config.yaml
model: "masked image model"
encoder_head_dim: 64
encoder_layer_scale_init: 0.1
encoder_width: 384
decoder_layers: 6
beta2: 0.99
shampoo_beta: 0.99
adamw_lr_other_params: 0.0014
epochs: 2.0
warmup_steps: 180
Rows from block 2 of the decoder of a small masked image model, named by matrix and row number. Rows with one number belong to one neuron. Each number is 128 + 32 x the weight over its row's rms, rounded and kept within 0 to 255. All counts start at 0.
After each neuron's rows are labels from the 100 images, of 14976, where the neuron reaches its highest value: "top examples" is what is common among them; "colour at peak" is the nearest of a few named colours to the mean colour under the peak. Only what is clearly more common there than usual is listed. The data: microscope photos of single blood and bone marrow cells.
# fc1: MLP up (decoder.2.mlp.fc1.weight, 512x256), inputs 0-255
# fc2: MLP down (decoder.2.mlp.fc2.weight, 256x512, transposed), outputs 0-255

fc1.123 [125 152 141 138  90 166 154 119 148 192 135 144 125 128 146 105  98  85 153 118 139  96  72 106  65 107  77  58 110 120 140 150 196 146 144 109 108  87  79 193 160 106 186 121 123 145 101 115 102 155 140 136 130 145 119 158 163  91 174 111  96 147 147  83 123 138 189 118 122 118  90  83 191 176 145 122  88 144 132 125 136 120 112 156 171 109  57 106 142  96 104 173 119 101 129 159 118 132  46 132 154 100 141  99 152 109 158 122  85 124 138 103 136 153 139 145 148 150  67  17 147  73  87 119 101 125 105  40  84 140 153 154 157  73 129 139 148 145 111 108 138 100  89 134 159 156 147 131 166  62 101 105 110 117 106 126 138 140 145 122 136 149 117 125 175 156 150 131 187 128 165 129 114 109 120 189 142 155 157 175 171 121 184  70 106 144 174 122 156 106 139  88 146  91 171 103  99  69 175 162 111  92 133 113 160 132  80 146 112 153 131 151 196 107 115 104 186 131 120 168 129 118  65 141 104 119 138 130 132 129 150  65 151 106 184 139 143 101 101  52 112 147  85 133 129  81  83  82 182 154  88 173 166 106 122 106]
fc2.123 [166  95  94 136 148 128 144 140  43  80 138 114  93  90 130 140 102 150  42 135 150 138 138 150 151  94 156 157 110  98 122 112 138  64 167 124 159 157 119 102 126 122  94 117 156  76 132 125 115 119 122  98 147 114 140 146 150 149 110 133 161 122  96 134 125 162  75 100 115 130 178 160  71 145 148 128 162 116 163 125 129 122 171 131 134 147 160 125  95 152 148  61 109 142 123 126 136 129 153 142 121 143 117 143 135 138  87 134 175 141 109 168 142 121 113 113 152 163 200 168 119 124 137 116 140  86 145 188 115  85 135  93 116 121 127 134  64 120 140 131 126  98 149  98  90  93 142 129 155 143 122  91  91 149 160 101 144 157 101 169 140 150 117 150  83 161 128  82  78  62 135 138  88 138 115 121 106 129 140 131  95 145 122 138  74 154  68  97 128  69 155 239 172 157  65 134 186 181  54  44 107  69 150  78  52 133 166 111  87  86  85 132 126 165 143  99  97 148 149 109 128 103 143  89 130  60 114  99 130 152 179 188 126 170  79 115 112  75 171 214 163 154 213 139 150 166 138 151  83 133 122 134 110 145 175 111]
top examples: cell type: promyelocyte
colour at peak: purple; blue

fc1.404 [104 140 130 125 114 113 169 101 137 108  94 117 196 149 157 129 171 140  74 127 159 124 127 175 104 119 139 167 189  80 123 170 109 128 150 157 104 142  84 109  81  93  54 115 120 190  62 132 140 126 114 146 135  52 110 156 109 107 127 140 151 115 150  94  94 176  88 114 149 104 150 136 176 202 135  36 104 112 138 102 130 141 150 120 160 133 102 127 134 179 126 122 155  87 139 120 157 126 156 114 125 148 153  87 138 157 137 147 162 117 120 118 112 142 165 162  89 100 140 138 135 143 119 118  80 157 146 124 129 165 117  85 109 212 120  91 123 136 131 118  81 148 132 160 165  54 166 122 116 140 134 120 116 175 157  96  52 112 121 140 102 101  75 141 101 162 127 114 163 171 102  59  97 134  86 157 105 123 106 109 153 138 130  64 152 124  87  71 145  78  99  92 110 135 146  38 129 176 134 149 109 209 144 166 117 100 126 150 126 126 115 127  52 155 172 137 105  80 143 172  98 163 102 143 124 168 146 125 134 123 185 146 122 150 115 138  65 167 150 195 115 157 146  97 108 145 206 174 165 178 161 191 148 182 167 152]
fc2.404 [164 113  96 146 115 141  89 168 123 144 116 100  53  45 131 138  29 140 175 151 140  88 144 111 130 116 128 108 125 161 129 117 158 132 165 119 132  99 173 146 143 139 149 140 175  94 148  92 117 150 141 133 124 152 144 104 129 177 127 135 107 125 141 136 167  65 163 132 133 106 117 118  70  62  99 196 157 124 118 114 139 133 128 119  93 127 154 107 114 112 112 122 131 128 101 140  81 122 129  90 109 160  97 138  71  89 106 109 110 111 166 133 145  66 117 113 184 120 104 100 122 137 105 120 113  99 109 136 136 119 141 185 143  73 106 196 169  86 126 155 187 144 132 139 112 153 125  81 171 123 105 115 135 119 114 188 196 153 147 125 134 134 176  93 189 103 157 142  87 144 119 168 193 192 156  85 153 122 172 155 110 152 105 141 101 158 123 108 102 180  99 130 122 124 130 195 124 115 127 110 142  64 136 140  96 111 138  98  93 108 132 122 138  90 112 166  82 159 110  32 164  70 168 124 121 121 123 121 107 123 100 132 147  64 144 122 155  71 117  66 138  90 119 104 150 101  50  51  82  43  79  93 163  46  98 117]
top examples: smear: peripheral blood; cell type: segmented neutrophil
colour at peak: purple

fc1.384 [149 142 161 113 140 136 119  91 168  99 112  67 147 184 122 134 134 129 180 170  94 122 110 123 156  97 105 146 135 163 177 121 120 136 149 102 169 124 125  92 121 100 110 136 121 117 158 115 167 118 198 118  73  98 152  89 167 115 139 142 133 100 130 119 147 134 129  22 142 134 130 160 194  97 116 117 127 152 194 116 202 105 164 111 145 118 113 149  77 164 108 115 141 106 170 126 167 134 129 105  70 135 113 120 118 131 101 125 120 115  52 127 117 117 119  82 126  98 189 153 116 123 108 165 159 143 166 165 170 102 171  89 124 110 159  81 125  91 131 130 102 113 113 133 104 178 176 192 130 159 122 111 171  35 147 109  88 109  84 100 149 181 123 165 195  69 177 122 105 152 132 183  57  96 126 182 120 123 151  49 112 116 149 178  77 120  85 145 133 159 121 124 118 155  93 106 107  64 168 170  91 169  96  57 125  92 176 111 165 175 142 129 144  93 157 122 134  70 137 171 113  87 101  79 100 169 146 113 136  93 136  94 182 113  63 149 115  41 127 134 114 158 126 113 129 108 121 126 128 120 144 108 149 147  98 100]
fc2.384 [114 122 108 165 101 178 131 179 168 161 154 128 137  85 122 115  96 141  83 120 159  87 156 145  95 141  56 102 143 152 129 132  60 121 114 109  60 123 107 177 123 129  95 213 135  95 165 110 124 128 103 114 163 139 133 175 105 158 149 177  90 148 131 118 135  94 105 199 155 136 144 116  58 180 110 173 103 154 112 121  78 152 165  90 118 171 118 111 153  95 119 157 102  99 138 163 103 130 137 129 111 132 159 109 148 152 153 137 131 146 136 104 130 116 100 202 163  87 159  74 108 113 128  91  80 178 112 121 125 156  90 216 144 128  57 212 135 176 149  78 119 121 140 102 183 132 140 111 113 140  94 175  87 163 126  93 166 100 125 131 100  91 176 158 101 163 192 156 149  80 121  51 136 162 131 134 166 180 108 171 125 125  63 135 133 129  89 121 134 147 101 135 157  55 141 147 162 165 157  92 142  43  70 136 114 143  95 165 107 107 118 157  98 150 136 119 150 128 160  98 152 112 165  97 150 118 153 152 146 135  44 119 105  74 152 113 149 171 169 168 126 108  99 134 149 165 118 130  98 141 110 185 152 120 134  89]
top examples: cell type: promyelocyte
colour at peak: purple

fc1.402 [134 120 133 144  89 155  83 103 153 140  97  76 142 141 119 126 138 103 118  77 168 126 150 161 145 165  70 152 103 147 169 150 133 117  25 141 155 115  71 102  82  70 107 118 132 181  20  50 137  72 122 163 102  76 165  64 183 117  87 128 145 139  73  91 105 107 115 138 144 111 167 108 140  87  89 139 127 153 125  85 150 164 125  64 160 139 134 110 122 130 141 119  91 143 143 143 190 170 144  62 108 118 123 144 163 159 105 152 143 145 148 161 189  84 144 103 152 141 136 106 150 122 120  96 112 155 147 186 117 109 122 121 149 113 110 124 125 122  93  90 141  74 102 131  99 107 168 134 213  50 140 104 135 127 156 126  60 160 133 123 121 116 120 112 112 146 127 115  86 134 149 158 119 109  85 126 146  94 136 139 144 124 113 172 134 153 157 179  96 127 118 150 125 140 119  87  98 167 176 106 153  90 132 146  62 125 146 162 178 115 128 117 142 122 173 154 117 114 169 104 143  58 137 130 143 138 140 127 128 169 144  83  87 125  83 174 191 138 114 148 195 188 176  67 171 186  86 177 176 144 134  84 132 100 144 157]
fc2.402 [117  98 148  69 133 133 166 120 108  83 147 176 138 175  97 134 109  86  68 134  81 132 127 145  75 123 172 145 104  74 105 107 145 162 138  83 172 126 143  90 142 189 127 118 108 165 155 187 145 199 157 126 163 175 121 205 121 101 112 115 125 127 133  82 189 170  86 108  79 102  92 196  64 140 120 128 135 133 113 146 113 102 128 134  71 103 147 159 101  74 140  84 124 104 122  82 111 103  98 146 156 143  99 142  90 137 115  97 133 113 132 129  87 153  95 105 128 138 126 118 127 188  96 119  99  77  47 119 162 161 163 112 150 114 116  88 107 101 105 166 145 185  88  82 126 125 102 166 121 129  87 147 132 137 119 120 151 125 127 121 162 137 103 111 129 157 100  75  96  88  84 114 144 123 186 127 106  90 141 155 114 148  96 106 141 145 101  67 184 176 128  97  33 149 170 109 182 129  60 128  50 126  91 116 111 186 173 167  52 113 117 112 152  58 134 124 115  94 110 115 126 174 127 166 112 158 115 151 136  76 150 148 129 112 153 100  76  99 191 102 118 126  86 160 102 115 119  70 102 126  97 107 118 110 118  90]
top examples: smear: peripheral blood; cell type: segmented neutrophil
colour at peak: white

fc1.398 [119 161 148  84 159 175  52 107 143 127 118 134 184  84 164 115 193 113  75  45 133 103 144 151 130 116 158 159 150 151 126 151 130 114 108 100 120 141  69 135 151 113  91 139 101 177 112  73 119 162 150 145 102  57  94  96 134 141  86 150 156 149 138  96 107 154 128  72 122 120 113 146 150 135 101 117 130 139  97 117 147 127 185 185 140 107  74 125 107 110 106 159  82  91 119 177 166  52 107 161 172 161 200 119  77 182 109 125 114 133  99 102 169  95 174  98  56 173  96  84 126 122 125  93 134 105 171 120 121 185  95 188 100 147  78 174 107  81 164  98  90 119 111  90 131 119 158 195 103 126 122 142 112 142  48 156 129 129 103 156 140  88 123 149 168 107 135  89  76 130 113 106 125 149  93 136 104 142 131 145 111 170 151 129 105  74  92 173 100 175  90 128 110 155  76 136  95 124 145 112 145 125 125  86 150 110  69  69 149 163 151 131 158 177 156  59 122 159 112 105 136 131 195 121 120  82 147 119 154 168 182 116 121 182 148  98 147  86 186 134 135 106 106 176 175 144 130 169 110 113 105 157 137 145 128 146]
fc2.398 [155  91 116 182  82  99 186 133 108 105 152  71  54 150 117 141  49 111 173 206 139 123 119 128 141 173  98  77 124 137 108 141  75 166 151 151 143 124 167 116  99 141 163 138 125  96 128 216 130 132 123 126 140 190 167 129 115  81 130 119 115 129 141 147 154 114 153 160 131 125 171 134  90 150 148 132 149 121 124 121 131 140 108  94 106 175 182 157 118 175 133  60 180 146 142 106  96 185 127 104  49 116  59 137 147 147 124  87 186 102 183 146  89 106 114 189 182  42 133 148  95 102  96 173  86 113 129 141 144 102 177  99 172 129 149  88 127 128 118 172 147 163 116 168 117 119 129 117 134 109 142 137 116 159 197 111 128 105 120 108 135 146 141 124  90 145 142 165 165 133 146 160 152 147 110  97 177 141 118 100 123  95 103 122 150 176 158 116 167  76 129 106 146 136 144 121 177 127  97 171 130 112 174 154 161 145 146 175 102 121 141 166 142  79 106 177 150 109 105 121 120 119  84 115 111 123 103  89  81  43  38 158 164  46 105 152 105 135  50 126 149 146 142 173 115 117 136 105 163 141 106  80  97 116 155 107]
top examples: cell type: promyelocyte
colour at peak: purple; blue

fc1.82 [184 136 137  89 131 166  68  87  71 125 137 139 109 117 133 161  81 158 134 115  99 151 157 186 121  67 117 175 104 139 105 126  87 120 175 125 142 170  83 110  91 101 131  79  79 121 125 165  72 141 141 144 155 142 166 156 107 152 174 169 132 118 141 106 139 100 127 144  81 158 120 142 129 148 110 150 119 136 111  76 150 121  71 119 124 171 178 141 114 208  55 102  97 149 142 133  83 173 130 161 125 133 182  85 131 162 171 156 116 141 126 127 114 119 121 184 133 109 158 122 154 136 123 100  78 101 154  77 112 117 187 162  92  46 101  88 133 125 126 101  85 113 156 101  76 115 176 163 108  99  69 148  79 117 107  97  88 146 148 121 183 190 144 102 132 176  48 134 150 131 148  79 181 143 105 102 145 100 125 145 172 185 151 101 103  97  88 170 157 143 103 102  83  70 148 156 137 122 157 127  97 110 187 121 122  73 150 138 161 200 126 116 167 180 102 145 160 105 105  83 147 182  89 197 138 127  97 109 125 143 131 132 146 144  58 107 137  94 107 129  93 121 119 108 114  66  98 106 127  97 119 100  62 156 125 151]
fc2.82 [158 112 122 161 118 103 176 212 152 115 108 125 129 123 125 115  84  96  86 112 161 138  86  77 157 134 119 133 172  91 192  58 129 130  81 148 150  97 172 168 134 118 148 167 175 116 145  57 177 138 139 107  76 130 126 111 127 141 133  87 156 164 125 158 134 148  65  64 211  79 103 138 112 122 123 121 108 148 154 123 101 181  93 136 158 139 136 115 175 146 118 138 149 104 147 150 133  83 114 121 132 120 115  96 129  79 121 122 133  96 128 159 111 188 145 100  78 174  79  96 126 135 108 105 112 131 133  90 110 121 115 116 169 158 169 172 149  76 114 175 132 109 109 143 141 154  28 116 117 162 182 144 138 145 124 136 168  78 134 132 108 105 139 139 114 116 170 130 136 146 103 176 134 147 135 160 145 164 146  85 134  76 147 103 167 134 195  98 202 108 136 113  94 137  87 121 137  99  67 144 186 173  87 142 120  88 107 101 113  46 123 145  62 110 190  96  51  58 150 199  79 109 108  87  90  95 114 115 126 122 101 130 118 114 162 131 103 144 111  85 177 110 107 107 138 140 190 140 126 191 159 156  95 130 111 125]
top examples: smear: peripheral blood; cell type: segmented neutrophil
colour at peak: pink

fc1.33 [122  96 198 111  97  94 104 146  52  90 164 109 166  58  85  89 126 133 127 119 167 149 173 151 100 151 146 155 171  90 184  81 125 131 148 125 162 159 120  96 100 162 108 100 102  72 101 141 135 142 100 119 128 146 131 135 145 151 201 176  87 125 125 110 131 151 169 114  77 132 184 175 166  94 129 121 165 119 140 108 134 124 190 160 133 131 141 127 145 164 105 200 159 140 141 171 116 164 146 146 113 120  94 117 166 139 134  92 133 108 156 176 115  70 144 235 120 158  87 150 107  54 197 101 108 117  79 125 176 119 116 112 124 140 134 159  86 182 150  94 151  93 120 214  92 118 114 138 102 107 142 117 177 116  89 137 117 115  83 166 106 122  96 101 101 111 129 158 219 101 101 186  93 128 191 171 146  74 113 153 107 115 160  73 110 101  93 167 130  93 124 128 147 100 107 124 157 113 174 106  97 116 122 136 105 200 149  84 135  83 113 192 109 155 163 108 156 136 145 169 138 155 161 168 148  85 142 149 175  84 110 123  96 139 108 139 118 109 117 100 153 150 155 141 174 170 159 158 113  85 156 151 118 113 160 153]
fc2.33 [123 141  77 162 166 160 143 116 179 176 160 169 106 186 180 151 162 122 109 145 135  97 123  84 154 127  90 139 130 166  79 125 106 132  99 161 148 118 151 132  67 120 157 196 151 177 130 104 169  85 146 169 158 167 126 104 110 104  82  91 173 146 134 126 133  79 103 111 169  84  77  98 175 156 141 137 137 166 131  92 120 122 103 133  93 127 168 179 132 125 107  73 164 147 124 126 137  85  94 141  76 173 127 166  49 130  96 108  99 153 137 136 164 160 147 103 173  99 115 129 152 215  92 139 190 169 148 147  96 141 159 137 146 123  51 120 153  79 127 111 123 133 153  46 171 152  99 110 152  93 128 107 118 146 197 133 159 133 188 109 160 129 182 173 169 116  68  92  86 156 162  94 172 141 145 115 110 102 127 104 134 128 146 167 171 138 151  91 121 139 152 143 114 177 167 105  99 170 117 172 202 153 180 149 150  95 124 134 137 120 151 113 180  70 139 194 119 162  81  67 151 109  85 128 100 187 115 148  51 166 145  90 154 113 130 103 131  95 150 145 114 134 110 127 113 112 139 104 109 171  94 128 134 159 103 127]
top examples: cell type: promyelocyte
colour at peak: purple

fc1.209 [120 130 111 117  87 123 132 111 114 111 104 188  67 156 140 183 138  92 132  79 125 121 123 129 129 152 169 169 131 110  81 163 118 144 119  89 111 173  89 120 185  91 129 155 165  89 158 153 153  35 118 171  76 155 111 142 141 148 188 160  84 140 125  59 128 132 116 114 151  70 155 103 159 148 174 114  93 144  97 136  81 130 166 140 159  78  80 143 119 130 155  38 185 147 111 151 134 161 140 158 139 151 136 111 131 156  91 146 115 153 113 164 109 121 147 119  78 154 170 152 145 121 137 146  17 114 119 122 165 125 125  99 156 192 131 124  85 154 159 137  72 156 148 101 132 153 152 112 105 114 123 150 174 103 154 198 123  97 144 102 112  91 147 128 149 176 147  89 177 189 105  56 135  60 127 165 117 119 147 140 162  89 145 158 116  87 192 110 124 148 151 146 173 118  90 181 175  93  87 150 142 110  54 132 182 126 228 187 136  95 191 155 102 155 109 144 124 123 103 155 144 176 130 145 126 115 136 132 101 174 141 156 151 118 141 146  96  92  78 108 159 151 148 103 132 158 108 137 111 101 142 117 159 146 160 144]
fc2.209 [152 111 154 184 162 133 131 152 150 111 150  96 155 144 124  81 148 132 178 136 138 113 157 144 114 136  64 111 122 148 157 102 108 123  64 121 125  78 125 168  92 113 122 128  65 145  82  99 107 225 119  84 187 129 192 138 117 116  68 148 169 126 102 174 164 137 113 128 102 208 113 124 141 104  95 138 193 152 114 141 178 126  87 100 148 157 147 126  93 128  68 190  86  84 136 112  97 128 123 118  88 117 111 134 114 105 136 167 175 102 119 134 137 127 117 129 163  95 114 145 122 199 125 159 193  96 164 136  75 144 136 124  81  96 162 177 171  92  88  85 210 123 138 152 123 125 103 176 129 155 109 107  85 207  55 134 123 164 156 160 107 131 135 152 108  95  84 183 123 100 139 156 153 150 114  86 156 111 126 126 134 148 104 107 143 144  57 149 168 136 119 133  91 138 148  81 129 174 144 138 136 153 204 136  81 141  87  98 121 166  80  77 202  67 160 123 123 143 156 112 145  67 104 110 116 112 157 144 130 113 138  58 118 141 150 121 168 177 138 154 120 110  77 171  96  98 167 143 137 141 124 114 114  82 127  84]
top examples: cell type: promyelocyte
colour at peak: purple

fc1.472 [151 157 186 160 177  92  93  79 108 166 115 103 171 150 176  77 134  65 148  93  98 121  99 120 147  96 125 104 143  60 138 198 160 139 162 130 124 103 111 101  59 118 125 147 111 156  95 115 147 125 109  86 124 139 159  58 151 125 113 133 113 131 115 136 162  75  98 115 139 144 123 121 113 113  65 143 127 142  82 150 173 150 144 133  52 178 122 146 112 115 129 109 141 198 137 114 125 170 140  69  83 110 151 157 113 140 118 140 140 186 121 131 183 180 170 146  88 130 134 121 106 183  83 186 207 142  73 113  59 155 130 129 136 151 108 149 126  88 153  75 183 124 149  73  77  52 160 196 121 145 100  70  61 141 154 203 146 146  94 140  98 129  94 133 148  73  73  96 109 130 102 104 172 130 154 130 111 132 154 164 167 125 147 152  64 100 124 119 142 168 154 152 107 143 152  82  96  92 128 102 109  92 100 134 161 150  98 105 175 161 148 113 120 108 169 127 134 170 139 121 111 148 138 131 133 192 120 121  70  98 159 131 112 129 123 154 122  85 147 145 117 160 131 123 204 150 129  82 166 166  78 136 117 110 153 146]
fc2.472 [108  62  16  60 102 139 142 141 126  94 155 153  91 161  72 122 156 126  69 135 142 144 165 110  91 102 149 138  89 140 129 117 165  82  96 122 114 130 122  64 152 146 157 110 119 143 149 130  88 106 138 198 125  95  97 140 113 137 120 130 137 156 104  81 124 175 141 104  89  93 118 124 136 160 177  91 188 121 168 103 101 139 143  77 181  50 121 109 108 180 129 124 117 123 139 128 137 101 105 176 152  94  84 127 124 127 143  56 118 136 161 117 109  42 111  96 144 137  58 164 143  93 144 106 112 100 116 141 199 123 129 148  81 123 136  56  40 135 126 163  94 139 131 131 161 169 106  85 133 105 186 197 188 126 130  78 120 151  79 130 134 118  95 147 123 120 134 185 128 101 169 140 131 138 121 110 123 115 141  92  77 137 105 133 147 111 162 111 157  86 124 123 152 117 106 146 169 178 104 163 111 111 175 104  70 192 148 130 106 101  92 147 168 163 116 125 101  81  79  85 125  71 141 121 126  82 154  89 147 144 121  97 114 147 124  84 152 137 140  97 116 146 107 141  75 151  65 123  94  69 131  70 120 135 112  78]
top examples: smear: peripheral blood
colour at peak: pink

fc1.16 [ 94 142  46 124  78  91 145 118 192 103 150 146  94 164 113 140 107 147 119 135 161 177 133  90 131 169 132 117 126 131  99 202  89  96 119 125 150  60 109 130 148  40 152  60 164 188 160 168  99 125 126  65 178  97 135 113 164 128 116  93 116 110 152 131 126 115 120 139 160 153 148 110 142 217 135  85 142  58 142 169 121  94 167 210 144 135 166  85 152 151 163 115  89 130 114 126 187  99 154  94 122 178 116 150 115 102 118  74 107  91 203 131 103  90 106 126 110 133 130 137 151 145 101 208 139 117 197 142 124 105 121 192 133 124 158 144 131  72 162 101  97 110 146  80 146 159 177 140 122 148 164 120  59 116  93 129 123 121 161  85 152 137 112 139 103 164 129 131 189 139 142 108 127 129 123 145  95 159 108 143 141 136 154 110  92 151  72 121 105  73 110 157 112 171 131 141 141 164  92  97  84 164 172 167 149 109 111  87 103  97 117 211 184 128  84 132 122  99 132 107  80 145 132 189 172 142 115 168 131 139 146 116 130 138 126 110 173 178 185 161 127 116 161 147 124  99 111 187  98 134 150 119 114 134 140 178]
fc2.16 [117 120 176 159 149 132 123  97  84 164 139  99 114 144 136 134 163 173 158  93 115 104 152 134  84 109 105 134 158 121 145  95 117 136 145 147 177 171 121 119  97 185 110 154 101 124 122 130 118 120 134 176 128 116 139 154  82 140  81 176 111 131 103 104  68 134  88 104  60  91 138 175 142  23  81 167 132 174 143  73 148 155 122  49 106 140  89 165 138  85  95  96 119 171 147 125  71 145 116 119 138  58 109 108 129  97 123 181 139 178  30 136 140 146 147 108 153  89 141 133 101 119 134  69 118 148 104 139 121 172 160  84 145 122 108 141 129 147 120 158 131 185 116 161 116  98 101 135 138  92 112 134 186 132 143 105 133 128 126 126  56  97 167 114 162  85 138 156 124 111  72 202 136 123 118 151 139 124 194  68 107 118  96 181 157  86 165 144 170 155 156 118 124  64 135 119 139 119 133  82 159 109  92 114  65 151 142 116 116 121 163  98  97 189 152  91 113 135 148 118 208  88 169  51  81 104  89 123 116 181 132 148 105 136 108  86  85  73  62  93 130 125 128 125 131 149 147  60 153 137 102 147 136 128 115  78]
top examples: smear: peripheral blood; cell type: segmented neutrophil
colour at peak: pink

fc1.385 [158 122  92 108 105 123 184 156 156 167 123 186 133 109  79 136  66 166 114 102 179 129 123 131 150 169 135  56 143 158 149  63 106 152 141 177  97 106 149 117 109 143 161  21 175 167 111 177 136 103 173  99 197 138 142  98  89  84 114 124  75 161  87 116 123 109 129 155 166  96 130 101 141 145 136 154 140 124 126 143 118 121  86 187  95 126 136 157  98 127 103 137 196 155 165 176 112  63  98 143 144 131 103 156 142 160  39 140 165 115 131 146 160 130 161 109 112 142  92  98 128 135 129  48 116  96 115 118  94 171 123 131 175 108 149 110 143 106 149 114 192 137  90 112 114 111  86 178 105 114 117 121 178 165 169 151 147 157  97  93  86 139 196 130 139 107 167 171  91  94 162 173 167 152 129 138 162 115 106 119 131 169  98 179 169 130 120  88  96  97 150 121 162 135 149  98 146 136  48 150  98 146  57 144 152 141 114 122 135 130 147 144 116 147 122 117 180 155 127 178 122  99  97 164 155  63 143 104  96 129  27 153  96 145 100  84 123 133 124 136 119  88 175 133 167  98 139 141 129 129  77 170 193 124 110 117]
fc2.385 [133  88 163 184 217 172 132 117  97 131 130 113 123 132 194 113 171 120 131 117 103 146 115  82  74 124 130 100 106  69 120 173 160 148 146  50 128 166  99 145 191 117  54 117 118  90 145 106  95 167 105 125 111  96  55 161 184 123 158 160  90 136 148 119 174 157 114 111  89 102 155 174 153  78 130 139 145 147 139 152 205 114 128  38 154 118 100 101 147 132 166 156  78 109 114 116 124 184 145  89 139 110 105 139  89 128 162 116 109 165 118  48 110 165 127 131 161 183 148 151 169 157 115 208 123 167 167 154 101 117 170  95 134 185 154 212 161 193  87 155  61 156 178 192 137 109 147  67 128 125 121 130 172  91 164 113 149  68 123 150 147 108 131 153  94 145 164 110 145 134  99 163 100 137 136 149 135 124 110  96 119 146 107 134 145 107 141 179 161 164 121 131 116  95 134 151 127 130 142  77 151 143 172 172  96 114 155 165 119 146  92 123 118 105 164 129  98 110 125  59 123 135 124 100 157 143  93 182 123  84 129  68 123 117 146 143 109 159 127 115 167 170 115 128 132 129 112 116 149  99 194 118 129 114 178 145]
top examples: cell type: promyelocyte
colour at peak: blue

fc1.437 [146  94  70 116 133 103 109 135 124  91  77  97 152  74 151 145 117 161 166 138 109 182 109  96 165 117 152 163 155 157 144 154 141 123 127 153 120 179 132 108 124 115 130  74 135  89  65 133 131  84  97 116 157 144 142  60 126  93 107 145 114 142 130 114 101 132 126 192 155 169 138 140 121  83 138 206 155 193 128 116 103 174 117 114 163 143 113 176  98  66 189 159 164 179 105 109  98 178  74  98 158  85 146 152 172 119 149 107  81 136  50 126 144 178 125 117 134 143 128  79 125 135 150 141 156 125 132 210 116 137 165 178 103 147 151 141 111 140 128  73 162 103 185 124 162  73 111 139 126 132 103 104 173 139 167 112  99 138 175 126 110 155 160 143  93 129 118 154 148 115 145 178 176 148  98 157 190 133 109 113 117  66 180 168 164 146 146 139  96 115 146 126 111 150 145 166 179 151  75 114 160 167  79 144 192  52 152 138  79 111 151 110 119 185 162 154 180 149 146 105 138  79 115 151 172 184 148  87 125  71  94  83  70 102  90 144 100 162 155  88 117 152  97 133 191 104 107 157 170 119 128 133  84 142 156 110]
fc2.437 [ 78 154 111  84 119 140 139 117  94 153 193 129  69  94  59 124 119 173 103 105 142 128 127 142 119 159 227 102 106 151 100 126 149 111 159 126 101 112 125 107 102 131 162 137 121 107 146 155 136 130 101 156 108 138 129 147 121 115 164  92 154 117 148 184 159  74 135 155 130 148 153 154 155 166 124  30 145 172 153 136 143  90  78 130  75 187 151  92 170 169 102  83  97  71  97 194  96 139 186 144  73 136 116 109 128 137 107 120 153 119 106 149 115 114 176 169 149 170 129 157 180  96 122 142 101  77 151 101 104  61 111  92 147 160 181 150 125 124 155 149  90 115  89 176  98 135  95 136 121 106 150 142 101  66 162 143 102 129 103 136 117 149 156 154 113 126  92 146 104 159 137  73 121 128  31  89 103 110 161 133 204 159 123 109 115  99 116 176 161 109 144  42 136 101 108 134 123 131 182 196 109  89 110 124  60 128  79 104 158 132  80 113 111  65 150 108  96 117 131 129 156 141 107  78  97 142  63 151 139 135 116 139 143 101 156 147 145 115 132 137 130 128 194  96  49 188 159 164  99 129 167 141 124 150 121 116]
top examples: smear: peripheral blood
colour at peak: pink

fc1.382 [ 92 175 106 137 193 134  87  96 123 195  64 129 140 146 106 129 160 101 158  80 148 148 139 145 154 159 102 155  94 120 137 154 174 152 153  76 161 138 127 147 137 115 111 180  88  91 126 183 113 152 171 104 192 132 131 185 141 106 120 161 153 103 172 113 160 129 123 126 165 115 166  73 114 196  91 134 161 138 120 114 121 132 124 135 143 172 140 164 121 124 139 147 108 143 114 144 134 115 185 167 103 135 126 132 139 103 102 116  71 108 126 134 127 172 139  40  62 177 178  96  76 179 118 140 184  79 106  79  35 182 187  89 105 118 105 110 128  96 139 146 115 109 135 128 199 150 145 160  69  79 140 155 128 124 149 130 116 114 144 142 121 131 117 129 133 171 112 152 159 116  87 115 117 142 172 108 146 151 147 175 116  67 150  98 111 126 105 144  95  93  94 155  88 105 152 128 196 227 111 123 143 103 148 125 124 129 149 131  65 152  64 107  96  94 133 158  94  95 125 188 121  54  96 135 116 131 102 112 109 123 115 108 154  78 156 158 126 141 147  66 189 132 171 190 142 161 156  94 137  82 164 130 149 165  78 137]
fc2.382 [135 102 133 158  90 151 163 143 180  81  99 152 109 129 183 166  93 134 124 174 144 133 121 150 138 161 136 119 149 123 146 120 113 126 114 115  71  40 142  89 157 144 188 125 137 120 140 146 121  81 118 166 120 164 145 103 126 115 144 124  88 214  95 156 122 108 140  85  98 136 114 194 165 139 135 104 134 121 157 152  59 135 113 145  99 136  56 135 130 126 136  99 120 114 168 154 103 154 157  98 124 150 146  86 144 137 158 114 132 114  69 139 116 100 143 145 173 127  82 164 177  81  86  91 100 132 177 159  61  15 117 193 163 131 187 172 148 113 143 144 128 122 111 115  48 147 129  71  94 130 193 144 148 178 142 141 109 155 112  87 146 139 144 199 142 131 115 138 117  93 112 158 109 139  67 135 145 128 235 138 173 118 133 190  89 150 169 157  97 131 174  72 172  78  95 113 112  68 170 142 201 173 173 188 144 192 110 136 141 131 144 127 111 144 141  97 122 149 160 124 178 131  91 131 130 114  70 139 161 137 132 127 114 131 107 141 123 123 129 140 133 178 106 114  64 103 128 165 108 156 122 152 145 120 136 125]
top examples: smear: peripheral blood
colour at peak: white